{"horizontal_flip": false, "init": "xavier_uniform", "residual_init": "none", "one_sided": true, "max_steps": 9000}
Rows from block 7 of a small image classifier, named by matrix and row number. Rows with one number belong to one channel. Each number is 128 + 24 x the weight over its row's rms, rounded and kept within 0 to 255. All counts start at 0. After the name is the row's rms in percent of the matrix's.
After each channel's rows are labels from the 100 images, of 14848, where the channel reaches its highest value: "peak at" is the part of the image that holds the peak. Only what is clearly more common there than usual is listed. The data: photos of plants, animals and fungi (iNaturalist). In brackets: how many of the 100.
# convs0: expand pointwise conv (model.blocks.7.convs.0.weight, 384x96x1x1), inputs 0-95
# convs1: depthwise 5x5 conv (model.blocks.7.convs.1.weight, 384x1x5x5, trained with AdamW), a 5x5 kernel
# convs2: project pointwise conv (model.blocks.7.convs.2.weight, 96x384x1x1, transposed), outputs 0-95

convs0.44 098 [151 131 158 123 158  71 136 104 154 122 191 156 158 128 143 131 135 144 134  95 113 170 122 140 108 169  83 147 146 131 117 127  77 119 115 123 122 158 113 130 139 130 128  58 154 139 160 149 128 114 135 128 113 142 126 176 130 196 136 132 135 148 130 129 116 103 140 121 150 106 111 167 129 123 149 119 120  95 125 116 133 157 106 152 127 107 107 112  79 105 122  92 133 158 108 114]
convs1.44 095 [104 120 115 113 148 153 144 140  93  89 147 135 123 154 140 107 105  92  96 105 153 165 165 141 104]
convs2.44 089 [102 139 151 141 124 130 150 133 118 106 114 124 121 127 160 122  68 122 118 121 165 103 131  99 153  96 115 127 112 108 127 133 162 166 171 132 131 163 137 154  92 124 137 121 136 159 170  78 170 128 103 162 158 132 174  80 145 133 101 117 104 179 151 120 106 136  99  98 146  87 183 125 111 149 142 141 125 133 115 104 156 120 126 118 150 100 117 144  93 121 105 124 149 141 112 159]
peak at: top centre (70)

convs0.311 098 [116 141 130 137  98 127 112 108 145 169 108 117  85  94 142 112 134 113 126  99 101  94 121 111 128 127 119  84 133 105 120  86 148  93 129 163 152  84  88 134  77 128 102 114 114 148 130 121  84 116 134 148 107 138 129 106 162 159 101 123 160 118  96 150 156 101 110 157 145 128 141 104  79 134 150 159 158  79 152 116 115 145  98 122 113 176 145 150 131 158 139 134 137 171 122 121]
convs1.311 103 [138 143 152 155 131 169 152 155 149 113 130 115 109 138  87 117  98  94 151 116  93  98 114 155  99]
convs2.311 102 [118 135 103  93 134  95 133 174 157 128 119 130 134 170 123 115 148 161  90  98 161 110 121  99 141 121 156 145 129 118 124 111 124 133 168 105 168 142 161  78 113 102 122 129 122 101 148  95 147 137 153 149 103 156 140  93 105 117 113 121 101 158 142 149 155  88 110 128 170 113 120 100 140 114 117  67  95 109 136 128 120 116 109 138 155 107  89 117 112 107 139 153  82  77 138 143]
peak at: bottom centre (41)

convs0.175 092 [124 130 133 148 115  96 129 122 124  80 105 136 125  79 156 148 112 140 135 120 123 104 160 137 132 173 129  83 148  71 129 143 139 157 108 104 122 127 135 151  80 123 154 124 128 157 117 153 139 167 156 129 176 111 143 110 157 168 101 149 134 134 129 132 115 124  93 106 130 103 128 129 113  91 160 200 169 137 158 162 150 136 138  82 128 112 116 128 157 149 124 145  97 146 144 116]
convs1.175 091 [101 114  94 106  94 114 123 100 119 113  95 118 103 113  90  98 118 108 113  97 102 116  96 109  95]
convs2.175 092 [126  96 118 155 139 162 119 112 171 158 160 150 137 145 137 136 149 118 179 118 142 136 149 157 147  94 132 123 147 103  71 157 146  83 160 100 142 144 165 133 124 115 116 149 164 180 115 134  92 158 143 118 154 132 149  98  98 156 120 129 139 130 119 137 124 147  95  86 127 115 124 132 108 143 138 161 104 130 166 129 100  93  86 155 109 137 141  88 111 115 159  84 114 118 140 117]
peak at: top left (66)

convs0.188 100 [108 101  98 140 136 138 111 163 148 109 103 167 152  89 134 137  84 153  96 101 123 140 116 124 153 147  96 119 181 143 149 145 148 175 121  88 129 106 128 154 129 113 110  99 160 156 112 180 133 136 118 119 122  92 181 137 143 135 149 105 186 143 119  94 118 130 139 134 127 151 154 132  99 101 155 139 111 177  94 143 110 163 108 124  88 110 144 111 146 142 130 140 124 118 132 150]
convs1.188 102 [159 144 163 150 166 124 103 123 109 119 109 104 126 111 102 120 113 120 113 118 187 153 162 149 154]
convs2.188 094 [150 159 145 137 122  96 148 128 107 122 163 116 154 145 102 136 148 129 130 110  87 158  99 125 120 114 136 142 123 175 150 121 150 135 111 128 114 105 109 152 133 141 143  95  79  65 127 118 149  96 169 112 104 115 122 116  65  88 126 135 106 117 136 114 120 162 157 134 133 115 160 129  99 159 159 133 137 152  96 167 129 161 178 111 106 108 126 168 129  94 147 111 154 151 162 130]
peak at: middle right (30)

convs0.211 103 [184 131 122 139 136 127 138  81 125 153 134 162 111  77 171 120 149 131 114 123 169 133 139 117 110 123 116 122 170 151 153 123  84 148 110 141 144 115 135 119 134 154 128 129 165 147  93 117  91 104 116 124 108 106 112 143 143 156 147 127 116 147 130  70 180 135 112  92 126  91 164 145 149 122 159 130 169 117  97 128 132 172  76 125 116 138  98 118 152 138 144 116 109 146 123 172]
convs1.211 101 [ 91  86  74 116 112 127 140 139 167 138 147 166 133 144 143 137 143 110  93 108 141 129  99 105 130]
convs2.211 101 [152  89 156 127 107 155 124  85 110 139 146 107 163 160  77  92 138 138 142 122 168 107 104 127 103 137 110 111 136 185 139 105 123 137 139 163 157 106 103 173 121 166 150 141  98 136 163 117 118 131 119 156 105 119 122  86 145 116 118 167 137 121 131 157 162 149 124 108 139 177 150 113 147 148 138 137 120 136 153 166 110  96 142 105 131 119 132 148 117  99 144 146  60 110 114 136]
peak at: middle right (54)

convs0.217 103 [172 133 132 135 127 155 130 123 113 109 102 122  81 156 145 131 112 172 152 123 130 142 169 176 161 169 133  98 118 140 156 127 119 163  85 107 167 137  71  93 133 111 145 126 143 123 127 166 142 144 151 119 147 172 124 138 124 101 116 102 163 179 133 157 128 130 134 165 148 127 122 136 146 134 111 153 131 116 130 125 163 125 139 155 147 167 167 123 130 106 135 171 129 108  77 115]
convs1.217 102 [110  99  98 114 111 126 106  93  94 103 157 142 135 148 104 136 152 150 158 160  96 104 115  95 108]
convs2.217 099 [134 133 156 173 111 137 103 125 130  96 115  91  87 124 112 110 123 138 156 135 117 151 146 145 121 141 138 159 154 121 158 118 135 124 103 126 192 116 119 134 119 136  88 133 149 104 100  74 164 157  89 161  91 157 151 117 135 126 181  80 156  92 134 124 139 122  63 109 145 103 129 124 122 151 125 135 109 158 154 111 133 120 148 133 119 159 142 126 127 106 147 136 145 110  78 105]
peak at: centre (58)

convs0.199 100 [169 145 109 137 143 182 150 100 109 144 157 160 122  95 109 110 131 112 125 118  97 131 137 105 170 143 119 160 127 171 139 136  93 108 145 108 107 153  84 108 163 117 124 139 145 128 170 107 101 115 160 132 153 107 149 149 115 125 147  97 160 112 146 106 134 152 121 121 152 166 104 141 143 136 156 148 109 167 120 120 147 117 139 146 174  98 123 102 151 128 154 119 166 168  99  70]
convs1.199 119 [111 102 116 130 119  94  98 133 138 116  83 133 160 131  85  86 138 145 111  87 107 118 113 103 108]
convs2.199 105 [133  65 102 137 141 114 107 127 110  69 135 125 107 139 140 122 111 115 103 117 143  93 139 100 160 117 138 111 166 145 159 134 146 130  81  71 105  97 128 102  80 135 116 148 162 117 125 144 118 102 112 141 163 125 112 116 154 148 128 164  91 153 119 127 154  89 153 139 113  92 139  99 139 146 125  98  95 129 148 119 105 138 112 107 166 122 168 115 145 161 179 115 136 142 146 114]
peak at: centre (65)

convs0.243 100 [163 145 157 118 168 134 138 121 112 109 118 162 108 144 119 176 126 129 146 110 148 129 143 118 148 135 155 160 162 160  86 169 141 106 183  82 134 134  98  57  89 118 112 137 125 131 133 108 141 146 105 130 135 100 135 124 153 103 155 129 134 137 108 144 144 134  87 111  72 148 104  99 141 123 166 140 145 125 124 134 131 153 162  96 114 141 140 107 115 114  88 122 142 168 120 165]
convs1.243 099 [118  95  97 100  87 112 114 104 106 103 105  90 141 104  91 111  99 121 111 107 123  91 122 113 117]
convs2.243 108 [134 164 117 134 101 147 105 166 174 151 166 108 143 156 123 157 140 157 139 163 152 128 120 121 139 110 128 130 128 152 136 111 130 133 123 101  84 136 160  85  74 147 105 113 150 154 173 137 161  94  95 188 116 137 111 116 114 128 103 134 147 148 100 110 122  96 127  98 132 134 128  80 156 106 107 137 150 123 179 140 112 122 118  90 125 124  92 140 133 108  91 138 161 115 139 101]
peak at: centre (53)

convs0.229 103 [145 132 145  94 138 125 156  97  83 107  97 120 122 121  89 114 136 145 146 119  95 167 128 137 188 136 128 121  87 132 114 103 127 131 130 114 128 101 129 133 155  80 111 128 163 148 139 103 177 141 149 101 134 134 132  72 146 100 167 162 120 156 131  95 112 130 154  92 109 133 128  65 157 100 113 105 101 116 133 142 154 124 110 152  96 149 137 115 125 148 148 157  79 130 120 132]
convs1.229 100 [155 140 155 160 163 125  99 130 150 147 146 117 138 149 135 159 146 181 152 111 152 153 163 146 120]
convs2.229 098 [153 128 104 156 140 111 121 113 109 102 160 105 150 121 145 124 147 109 142  88 104  94 119 151  97 131 118 120 111 117 112 111 173 154 124 134 113 102 171 161 122 121 110  95  77 141 119 142  98 101 118 122 115 196 103 112 159 132 103 120 137 128  88 131 138  64 161 105 174 170 154 105 115 121 160 128 112 132 132 119 115 151 146 142 114 104  71 140 143 146  94 144 109 119 138 133]
peak at: centre (78)

convs0.263 093 [134 108 125 154 115 142  78 159 113 100 142 128 166  89 174 120  82 124 113 145 119 136 111 153 128 136 111  94 149 103 111 157  99 115 145 117 101  92 153 105 103  81 132 113 127 109 139  83 139  76 124 123 143  86 168 173 136 151 136  99 121 180 150 131 148 138 152 113 161 152 154 150 123 116 147 122 119 136  89  94 116 112 134 147  91 122 116 123 131 141 124 131 138  88 162 123]
convs1.263 097 [ 90 102  88 117 101 100 120 114 109 108  96 110 105 105  96 114 119 108 111 120  95 106 100 116  96]
convs2.263 091 [103 121 141  96 130 120 145 126 131 133 116 133  89 139 118  85  82 112 140 154 147 102 137  92 132 137 158 144 136  95 106 122 134 118 112  99 151 103 129 124 126  81  84 142 127 125  78  87 150 161 125 101 156 124 162 148 152 109  90 126 158  94  98 123 141 131 160 135 156 104  99 114 137 103 122  86  77 141 135 140 122 129 152 104 165 163 149 158  79 155 100 119  97 135 111 138]
peak at: top left (36); bottom left (27)

convs0.204 091 [111 157 128 131  86 107 145 120 151 138  89 101  91 123 102 134  97 134 132 116 138 159 104  91 148 128 126 113 110 110 185 120 161 115 119 147 102 138 118 146 145 118 118 131 141 120 133 127 145 127 136 186 147 152 121  99 116 162 119 150 192 151  94 121  77 141 127 161 134 149 129 144 116 125 108 165  82 115  99 115  84 168 100 126 133 138 153 126 135 136 113  79 134 169  90 140]
convs1.204 094 [ 92 114 102 108  98 108 123 114 118 111  92 102 108  99  82 106 119 110 114 107  98 108 102 108 101]
convs2.204 103 [150 146 152 124 122 113 154 132 151 170 168 119  95  98 129 171 132 130 123 159 118 128 117 147 142 129 143 155 103 160 156 117 140 175 120  81 160 109  90 120 154 110 111 141 151 131 132 128 144 135 121  94 154 156 110 154 164 117  94 116  84 155  83 144 150 141 140 146 107 105 147 130  72 146 127 110 153 144 114 150 154 136 184 139 182  99 118 136 123 147 117 144 150 143 138  89]
peak at: top left (72)

convs0.132 112 [ 82 119  95 106 114  80 105 122 117 151 136 135  96 139 117 133 127 168 100 102 131 105 118 102 147 117 100 102 137  99 123 110 104 135 105 166 172 125 153 112  93 134  95  98 126 123 106 137 165 145 108 206 143 156 147 143 109  96 103 111 140 101 127 126 101 112  80 114 139 145 137 129 128  94 138  93 133 132 116 124 147 110 128 141 182 134 137 174  86 131 106 129 135 159 113 146]
convs1.132 099 [145 120  95  95  86 141 120 103 105 106 148 108 103  99 117 163 117 114 128 121 163 156 147 164 154]
convs2.132 096 [ 67 144 150 135  99  95  78 131 133 111 134 107 107  89 110 139 103 147 140 159 151 145 112  61 113 167 128 116 137 133 112 122 126 134 131 147 129 112 127 109  76 127 108 120 134 135 115 100 114 106 102 132 147 150 165  81 118 141  88  96 131 168 109 120 132 157 106 115 103 163 122 114  86 121 132 174 127 151 148 114  97 154 150 159 148 148 138 124 115 132 132 114 110 115  66 137]
peak at: middle right (33)

convs0.271 107 [129 179 166  88 132 112 158 115 133 141 133 120 142 103 154 109 123  87 149 119 141 146 114 119 119 186 133  94 146 131 152 134 133 177 111 104 147 117 117 123 168 165 125 103 144 172  97 119 133 137 104 124 101 135 123 115 122 122 112  82 115 102 129 145  71 151 126 128 134 148 146  75 113 131  95 136 112 137 149 141 130  97 164 176 140  87  90 142  87 106 100 139 116 132 146 114]
convs1.271 118 [100 106 130 143 155 109 104 114 139 143  99 107 120 120 125  91  96 109 102  93 107  95  86 111  95]
convs2.271 101 [137  82 132  94 129 164 104 110 169 125 167 162 139 137 118 143 130 112 112 124 139 147  95 120  99 118 143 120 159 190 121 135 128 116 133 159  82 180  88 177 124 129 140  96 108 146 126 133 177 144 132 157 145 130 131 144 129 139 153 127  87 157 144 166 111 117 121 120 114 142 165 126 119 132 137 157 166 112 161 149 130 139  75 158 119 117 138 122 111 161 128 144 109 160  85 124]
peak at: bottom left (96)

convs0.284 092 [138 189 107 106  87 105  73 154  97 133 128 122 106 154 108 112 146 142  81  86 121 161 111 124 129 132 101 127  84 168 136 112  99  87 126 151 108 112 148 123 131 136 110  90 124 122  87 136 144 138 113 154  88 121 150 104 135 142 117 152 174 152 103 161 147  99 131 159 171 121 156 141 115 163 111 152 125 125 121 140 103 118 118 140 101 112  86 120 133 138 115 171 120 121 108 138]
convs1.284 104 [137 139 140 147 158 123 117 110 117 114  99  99 108 106  97  87  98  98 111 109  92 106  95 101 102]
convs2.284 092 [146 163 135 151 113 119 159 148  97 147 198 135 143 105 179 135 150 157 100 161 138 125  93 109  86 134 136 165 121 144 150 113 123 189 139 101 167 152 122 121 112 113 128  94 129 115 135 140 121 141 134 144 135 113 113 192 115 107 135 105  88  95 129 124  98 147 137  93 106 138 143 147  87 144 141 146 163 149 123 152 161 155 132 130 132 106 157 131  98 107 119 159 156 142 125 122]
peak at: bottom left (67)

convs0.203 102 [118 103 162 104 121  98  98  67 111 107 123 123 106 107 137 123 115 132  95  73 140 103 159 108 163 163  96  95 131 127 143 140 162  98  91 140 159 143 116 114 127 144 127 221 138 114 145 151 180 144 113 165 141 117 117 127 114 100 104 116 128 130 109 109 111 153 109 129 140 116 174 104 118 127 132  89 104 152 133 129 151 118 145 111 140 122  99 129 170 139 146 129 128 131 115 127]
convs1.203 096 [106 110  94 118  93 126 132 107 114 100  94 109 121  97  96 118 115 108 124 120  97 107  83  94 104]
convs2.203 097 [140 131 142 144  96 149 146 122 109 154 125 152 149 129 154 149 111 160 186 128 106 154 111 133 125  85 120 144 144 134 151 119 156 110 124 107 134 139 123 163  59 120 136 107 136 162 132 152 103 128 105 113 147 107 128  72  71 123 126 118  86 115 113  86 118 160  93  62 115 118 143 144 122 149 125 155 107 127 158 133 124 112 134 138 127  93 161 103 108 131 148 117 164 101 137 163]
peak at: middle right (69)

convs0.48 091 [132 168 145 140 141  99 145 162 140  93 147 121 179 147 161 114  95 108  76 118 133 134 136 119 133 115 106 104 115 162 155 138 115 140 112  87  76  91 116 135 131 154 145 112 120 140  88 140 118 161 166 161 111 184 133 161 122 166 126 115 139 111 167 119 119 149  84 163 154 155 110 142 103 105 121 123 128  87 144 118 157 116 152 134 108 135 131 151 166 139 118 146 115 143 164 108]
convs1.48 098 [ 85 124  96 103  98 105 111 101 111 118  92 113 103 106  97 116 123 105 115  94 100 119 101 116 102]
convs2.48 105 [142  69 116 154 132 134 103 121 121 144 156 128 131 147 145 149 152 151  95 133 109 102 150 142  97 138  75 129 130  82  71 117 120 138 114 148 107 116 154 116 128 116  69  89 155 134 164 146 110 163 124 163 144 116 161 127 132 104 116  78 115 136 144 137 141 105 133 119 139  98 151 101 127 153 133 125 167  95 147 139 166  98 164 128 148 114 146 162 101 146 145 111 114 167  99 120]
peak at: top left (71)

convs0.303 105 [131  94 116 129  98  94  94 117 142 124 152 122 131 146 168 110 126 103 154 179  92 102 129 162 139 140 124 127  93 102 117 136 162 124 126 105 149 148 110 145 111  95 101 162 149 130 158 148 124 104 153 136  77 158  72 125 108 105 101  91 127 112 128 109 103 101 136 135 150 120 180 145 152 129 147 135 126  69 140  90  99 128 120 113 104 155 122 141 155 102  92 126 162 125 150 145]
convs1.303 105 [117 125 145 152 169 135 151 144 119 148 135 132  82  91  85 144 139  88 104 110 143 117 100 115 100]
convs2.303 111 [152 127 110 136 125 110 137 115 164 149 112 117 146  94 105 145 143 178 115 114 148 145  88  95 130 106 149 141 153  99 111 122 146 130 130 148 174 129 155 158 101 109 142 120 109 128 172  85 159 140 147 107 135 134 110 122 133  60  92 142 162 152 111 125 132 107 184 117 132 136 114 117 111 136 109 149 172 117 138  59 152 121 119 137 131 158 110 150 130 102 109 163 112 118 130 174]
peak at: bottom left (67)

convs0.180 100 [144 137  99 109 114 135 128 126 133 135 139 112 122 159 152 110 124 120 128  80 128 131 117 133 140 128 167  96  58 121 158 140 187 117 134 153 113 121 138 135  84 169 144 172 127 114 126 154 123 129 137 117 173 151 151 133 135 116 116 182  97 169 133 110 140 149 131 160 133 100  74 137 142 152 128 100 147 160 127  82 132 134 118 131 131 140 103 143 114 139 148 110 100 197 110 146]
convs1.180 101 [161 142 163 148 163 152 127 133 120 158 131  92  94  84 105 142 111 116 113 133 158 147 147 159 148]
convs2.180 111 [115 139 115 129 140 108 119 172 114 124 109  95 102 150 129 123 107 132  96 104 116 121 132 115 132 154 137 148 105 143 157 133  89 164 157 123 109 134 112 112 157 154  80 111 120 118 124 162 115 111 134 115 102 144 154 133 156 119  91 109 141 117  86 143 125 158  98 154 122 159 102 148 158 120 110 153  80 142 113 193 128 147 109 182  97 184 155 117 115 114 124 181 166 140 123 111]
peak at: bottom left (53)

convs0.367 101 [122  96 102 119 151 137 140 136 136 109  99 117 113 127 129  89 107 108 101 106 155 111 155 101 144 118  96 136  97 163 128 165 142 159 167 150 104  98 159 173 101 108 132 149 150 168 167 130 104 133  90 148 117 108 132 123 102 126 150 144  91 142 136 150 127 100  96 188 126 132 133 142 135 121 132 104 129 131 166 123 129  88 159 147 110 157 122 116 148 188 120 110 122  73 140  97]
convs1.367 100 [ 92 104 100 110 116 107  96  96 140 145 172 147 122 150 147 150 162 136 131 125 135 150 106  79 121]
convs2.367 103 [ 99 146 140  94 126 132 162 136 145 126  88 105 133 138 103 123 106 128 116  76 133 136 106 129  96 150 132  82 140 150 150 123 123  92 125 150 109 177 120 131 122  96  73 164  84 121 132 127 141 129 121  86 117 133  65  99 130 172 158 172 110 140 174 128  95 141 104 129 127 112 146 127 131 122 124 109 152 159 145 112 154 115 158  91 120 114  93 139 143 132  87 114 121  91 132 129]
peak at: middle right (85)

convs0.191 096 [163 132  95 124 131 128 113 146 120 126 138 130  72 133 146 121  97 127 138 139 122 143 150 116 145 159 103 104 116 112 118 113 133 128 150 138 141 113 150 104 132 158 118  93  80  74 132 148 129 110 134 131 148 116 100 107 155 153 110 137 123 142 179 101 136 180 110 123 144 165 136 128 101  95  91 137  73 139 124 139 124 135 156 109  85 179 123  98 117 144 127  95 115  51 134 105]
convs1.191 094 [ 98 114 108 121  86  97 117 116 113 114  83 104  98 122 107  93 113  97 126 112  95 107 102 112 108]
convs2.191 096 [112  95 121  93 123 162 137 171 140 127 159 149 103 126 133 111  72 133 105 102 107 117 148 131 127 155 108 149 115 126 138 114 120 169 101 145 138 135 101  91 146  74 150 124 152 112 144 100  93 111 110 129 113 172 146 150 137 127 147 151 125 170 181 127 187 116 132 150 169 103  78 148 114 111 140 152 126 121 147 127 118 133 138 111 143 188 108 128 162 124  96 129 124 107 142 141]
peak at: top left (73)

convs0.149 109 [144 140 110  84 166 120 147 145 126 112 137 108  96 122 110 132 124 123 109 110 127 130 124  79 133 106 147 108 181 130 124 134  72 109  86 159 114 163 135  86 123  91 111 113 127 113 121 138 139 125 170 151 104 110 144 131 131  97 138 155 129 112 148 147 116 158 154 153 101 135 129 126 130 126 121 126 102 121 132 159 168 124 111 188  92  46 128 139  91 125 152 115 119  90 103 139]
convs1.149 097 [107 113 109 122 110  98 112 108 112 104 136 143 140 166 140 141 150 175 155 149  90 106 123 108  80]
convs2.149 093 [158 149 157 127 131 102 149 124 159 166 111 130 162 162  80 108 127 139 121  96  92 110  94 140 134 149 145 124 172 137 116 112 113 136 158 138 148 152 145 172 126 149  96 106 139 131 116 127  99 109 106 124 164 111 157 117  93 126 124 129 127 141 137 101 151  98 128 147 125  88 147 184  84 136 133 146 110 129 126 162 118 120 130 170 121 154 136 184 146  82 116 109  85 109  91 157]
peak at: centre (88)

convs0.248 098 [137 138 116 148 149 192 137 158 148  88 144 134 138 153 146 136 158 108  97 113 133 148 123 145 149  78 147 153 115  97 127 107 128 142 112 125  89 135 135 113 157  67 133 145 187  96 136 118 105 124 105 169 152 132 112 120 147 125 131 123  78 138  97 104 136 147 106 182 111 162 159 139 161  67 123 127 119 108  96 145 108 112 122 141 104 102 134 105 108 140 143 136 130 128 131 109]
convs1.248 100 [141  98 140 134 109 156 135  96 125 165 136 151  99  84 124  87 137 160 135 100  96 110 139 158 114]
convs2.248 104 [ 84 134  85 116 148 127 184 118 162 103 101 144 163 147 129 143 107 136 134 125 136 136 131 169  94 142 126 142  66 114 141  94 108 147 121 137 107 122 167 132 149 137  96 144 166 121 145  94 152 118 100 167 172 129 140  93 160  92 141 120 109 145 155  95 136 100 127 136 105 113 165 144 137  96 122 119 134 140 146  99 103 158 137 147 144  94 113  78 164 125 154 115 122 139 120 104]
peak at: top centre (94)

convs0.340 102 [165 129 161 105 155 153 103 144 152 148 120 155 103 129 132 143 107 143 119 122 158 137 112 122 133 110 152 103 134 144 108 128 109 137 136 116 116 136 133 149  96 116 115 153 131 149 158 116 115 102 109 130 131 137 100 112 102 142  64 118 143 168 115  61 144 116 101 122 141 128 159 117 144 143 129 103 149  89 179 115 113 217 127 135 124 154 170 130 128 120 149 127 138  69 147 160]
convs1.340 093 [146 121 122 162  95 142 105 107 133 115 170  99 114 148 116 176 104 105 159 110 160 113 105 152 133]
convs2.340 101 [195 153  59 160 104 155 142 119 117 112 148 145  99 124 146 153 120 144 155 161 127 142 171 167 159 124 152 175 128 123 159 116 136 106 131 146 109 160 131 149 112 120 117 118 148 118 117 139 136 137 145  77 144 110 109 156 152 136 126 167 101 111 166 167 132 162 128 140 178 100 169 132 124 100 134 149 110 143 142 142 133 102 100 128 135 111 103 156 116 140 116 148  88 128 122 116]
peak at: centre (87)

convs0.318 107 [133 106 111 154 157 154 111 108 135 181 149 142 139 134 129 137 144 150  98 131 133 182 123 133  91 134  97 110 132 117  93  79 119 100 119 151 164 124 123 143 136 148 199 123 160 114 120 120  94 137 118 149 124  77 123 128 121 140 160 174 184 150 100 124 132 114 118 142 163 133 106 165 126  99 113  90 139  89 114 114 106 106 145 101  97 101 147 134 137 163 134 131 151 132 146 142]
convs1.318 099 [109 109 110 112 113  86 103 114 113 115 152 150 132 143 140 159 165 164 155 113 135 111 109  93  83]
convs2.318 104 [167  98 113 135 126 109 133 104 166 144 137 117 108  96 111 167 100  97 133  85 155 148 187  91 145 133 149 100 123 116 133 137 117 139 116 106 131 145 117 119 100 127 118 157 147 155 133  84 174 129 113 118 134 137 146  91 101 181 125  90 114 174 119 124 107 157 102 134 147  81  92 134  97 130  95 133 179 141 165 130 111 116 114 105 140 115 159 148 108 134 129 140 118 130 112 165]
peak at: middle right (53)

convs0.294 097 [128 120 157 160 158 135 119 150 134 127 143 105 125  90 124 134  99 139 151 137 139 116 129 140 134 104 141 125 187 164 122 101 113 184 161 111 174  77  94 150 157 124 157 145 144 127 123 109 180 132 121 156 102 136 114  95 132 114 124 130 171 141 124 179  65 129 137 150 134 137 137 128 152 124 158 172 140 125 140 117 107 153 153 171  89 119 121  92 108 119 137 147 144 124 146 109]
convs1.294 096 [ 88 129  91 101 108 105 112 106 114 104 105 110 117 110 105 108 114 102 100  92 110 112  97 102  98]
convs2.294 097 [131 136 151  84 133 122 128  98  77 136 137 171 175 126  93 125 158 146 131 152 114 139 133 130 137 151 124 133  94 116  88 139 137 109 125  88 114 122  97  83  99  77 119 137 134 153 154 129 106 125 152 152 128 112 135 130  89 176 120 102 113 141 111 147 133  92 109  85 103 133 128 105 104 152  98 136 127 166 113 189 100 109  88 137 112  97 126 121 127 114 143  88 138 138  95 110]
peak at: bottom centre (59); bottom right (31)

convs0.45 104 [134 172 124 119 125 131 136 128 108 127 151 155 125 104 123 107 164 119 120 154 122  97 163 126 136 118 134 141 127 122 124  86 151 148 149 130 116 109 134 147 120 152 125 147 133 164 150 129  94 134 160 141 152 124 198  87  99 105 156 108 108  88 107 131 178  82 149 105 121  82 123  94 105 159 107 135 180 158 102 152 163 138 121 135 134 140 181 131 129 152 136 123 144  84 109 160]
convs1.45 098 [148 163 168 147 146 120 154 132 143 148 101 114 100  90 101 134 179 134 113 116 128 144 161 150 149]
convs2.45 094 [102 136 109 154 142 139 165 135 146 135 119 136 143 156 174 139 108 120 108 115 129 124 158 137 107 118 137 144  89 119 147 131  95 140 129 170 155 119 115 127 136  94 132 123  69 108  89 136 103  97 156 158 136  94 149  94 151 139 132 123 130 146 142 141 102 117 115 110 161  96 106 142  96 100 101 147 162 118 125 177 102 130 155 124 138 162 118 164 165 115 127  85 154  79 103 183]
peak at: bottom centre (52); top centre (36)

convs0.146 101 [151 105 140 126 114 163 113 145  94 158 114 128 132 147 173 145 153 137 108 135 137 170  79 155 134 111 152 117  84 143 122 170 160 117  95 127 145 112 101 101  59  96 111 130 150 108  97 115  93 133 113 164 100 116 132 124 116 116 117 120 158 116 129 111  98 101 103 116 178 152 139 138 137 150 118 112 111 145 115 117  92 166 138 147 142 175 122 103 129 129 137  88 112 147 175 123]
convs1.146 090 [132 143 153 148 138 158 171 149 169 175 141 112  88 112 107 129  91  93 112 121 125 125 116 120 135]
convs2.146 096 [166 145 101  85 126 105 156 171 132 115 116 139 126 139  73  96  94  83 190 123 112 107 119  74 107 115 116 109 147 148 108 148 155 148  88 164 103 164 119 132 106 133 149 103 130 112 118 145 153 143 133 139  90 135 130  76 132 152  91 138 154 128 164 140 106 147  92 127 166  95 119 130 105 148 148 110  94 157 148 141 100 107 150 131 119 144 128 138 132 115 119 127 156 134 130 125]
peak at: bottom centre (55)

convs0.159 103 [121 162 121 134 133 108 104 159 168 157 156 134 144 155 130 144 100 144 141 129 105 132 193 158 138 134 156 168 130  98 125 152 108 106 118 124 133 156 115  97 156 196 165 159 151 125 108 142 109 123 153 128 176  99  91 176 118 124 165 146 161 140 164 165 128 122 111 125 112 118 146 146 124 142 139 127 155 152 127 116 101 148 179 136 140 126 137 161 116 142 140 113 144 173 147 134]
convs1.159 103 [154 157 153 135 145 133 120 131 141 175 103 104 121 107 121 113 108 105  99 101 111 111  91  92  87]
convs2.159 104 [151 136 129 119 130 145  99 104  95 133 170 179 175 146 116 139 140  96 113 135 125 120 138 150 110 164 143 122 146 120 128 128 142 134 151 158 131 148 124 145 188 129 129 162 102 119 161 172  87 125 150 193 117 134 102  88 140 115 136 124 107 102 145 133  94 160 120 150 184 123 109 111 155 102 152  97 131 127 130 135 135 121  83 107 181 118  93 123 116 152  99 129 107 111 122 127]
peak at: bottom left (68)

convs0.377 105 [137 123 120 132 140 117 125 123 139 154 115 123 146 129 160 168 100 153 125 192 107 147 169  95 130 122 121 124 101  95 117 162 103 129 120 118 130 145 145 156 103 118 112 147 175 139 130 117 155 103 177 131 110 127 114 104 174  91 130 111 155  79  94 114 116  96 171  85 162 109 125 104  96 163 151  96 135 109 107 138 124 121 158 138 130 124 100 150  80 143 157 125 130 156 124  94]
convs1.377 092 [131 139 157 138 133 145 148 182 150 145 133 115 101 106 142  88  90  87  92 102 139 128 113 129 146]
convs2.377 099 [151 108 153 130  89 117 135 123 121 133 115 154 135 166 157 138 106 116 137 141 154 178 112 129  97 132 119 124  85 165 171 177 120 105 141 111 151 102 153 137 176 168 127 126 143 132 162 101 143 136 176 131 122 115 112 123 147 144  87 173 178  83 168 128  96 103 118 140 148 149 105 105 120 128 126 127 119 101 159 145 132  89 107  89 127 109 125 110  97 125 146 137 168 129 144 137]
peak at: bottom centre (64)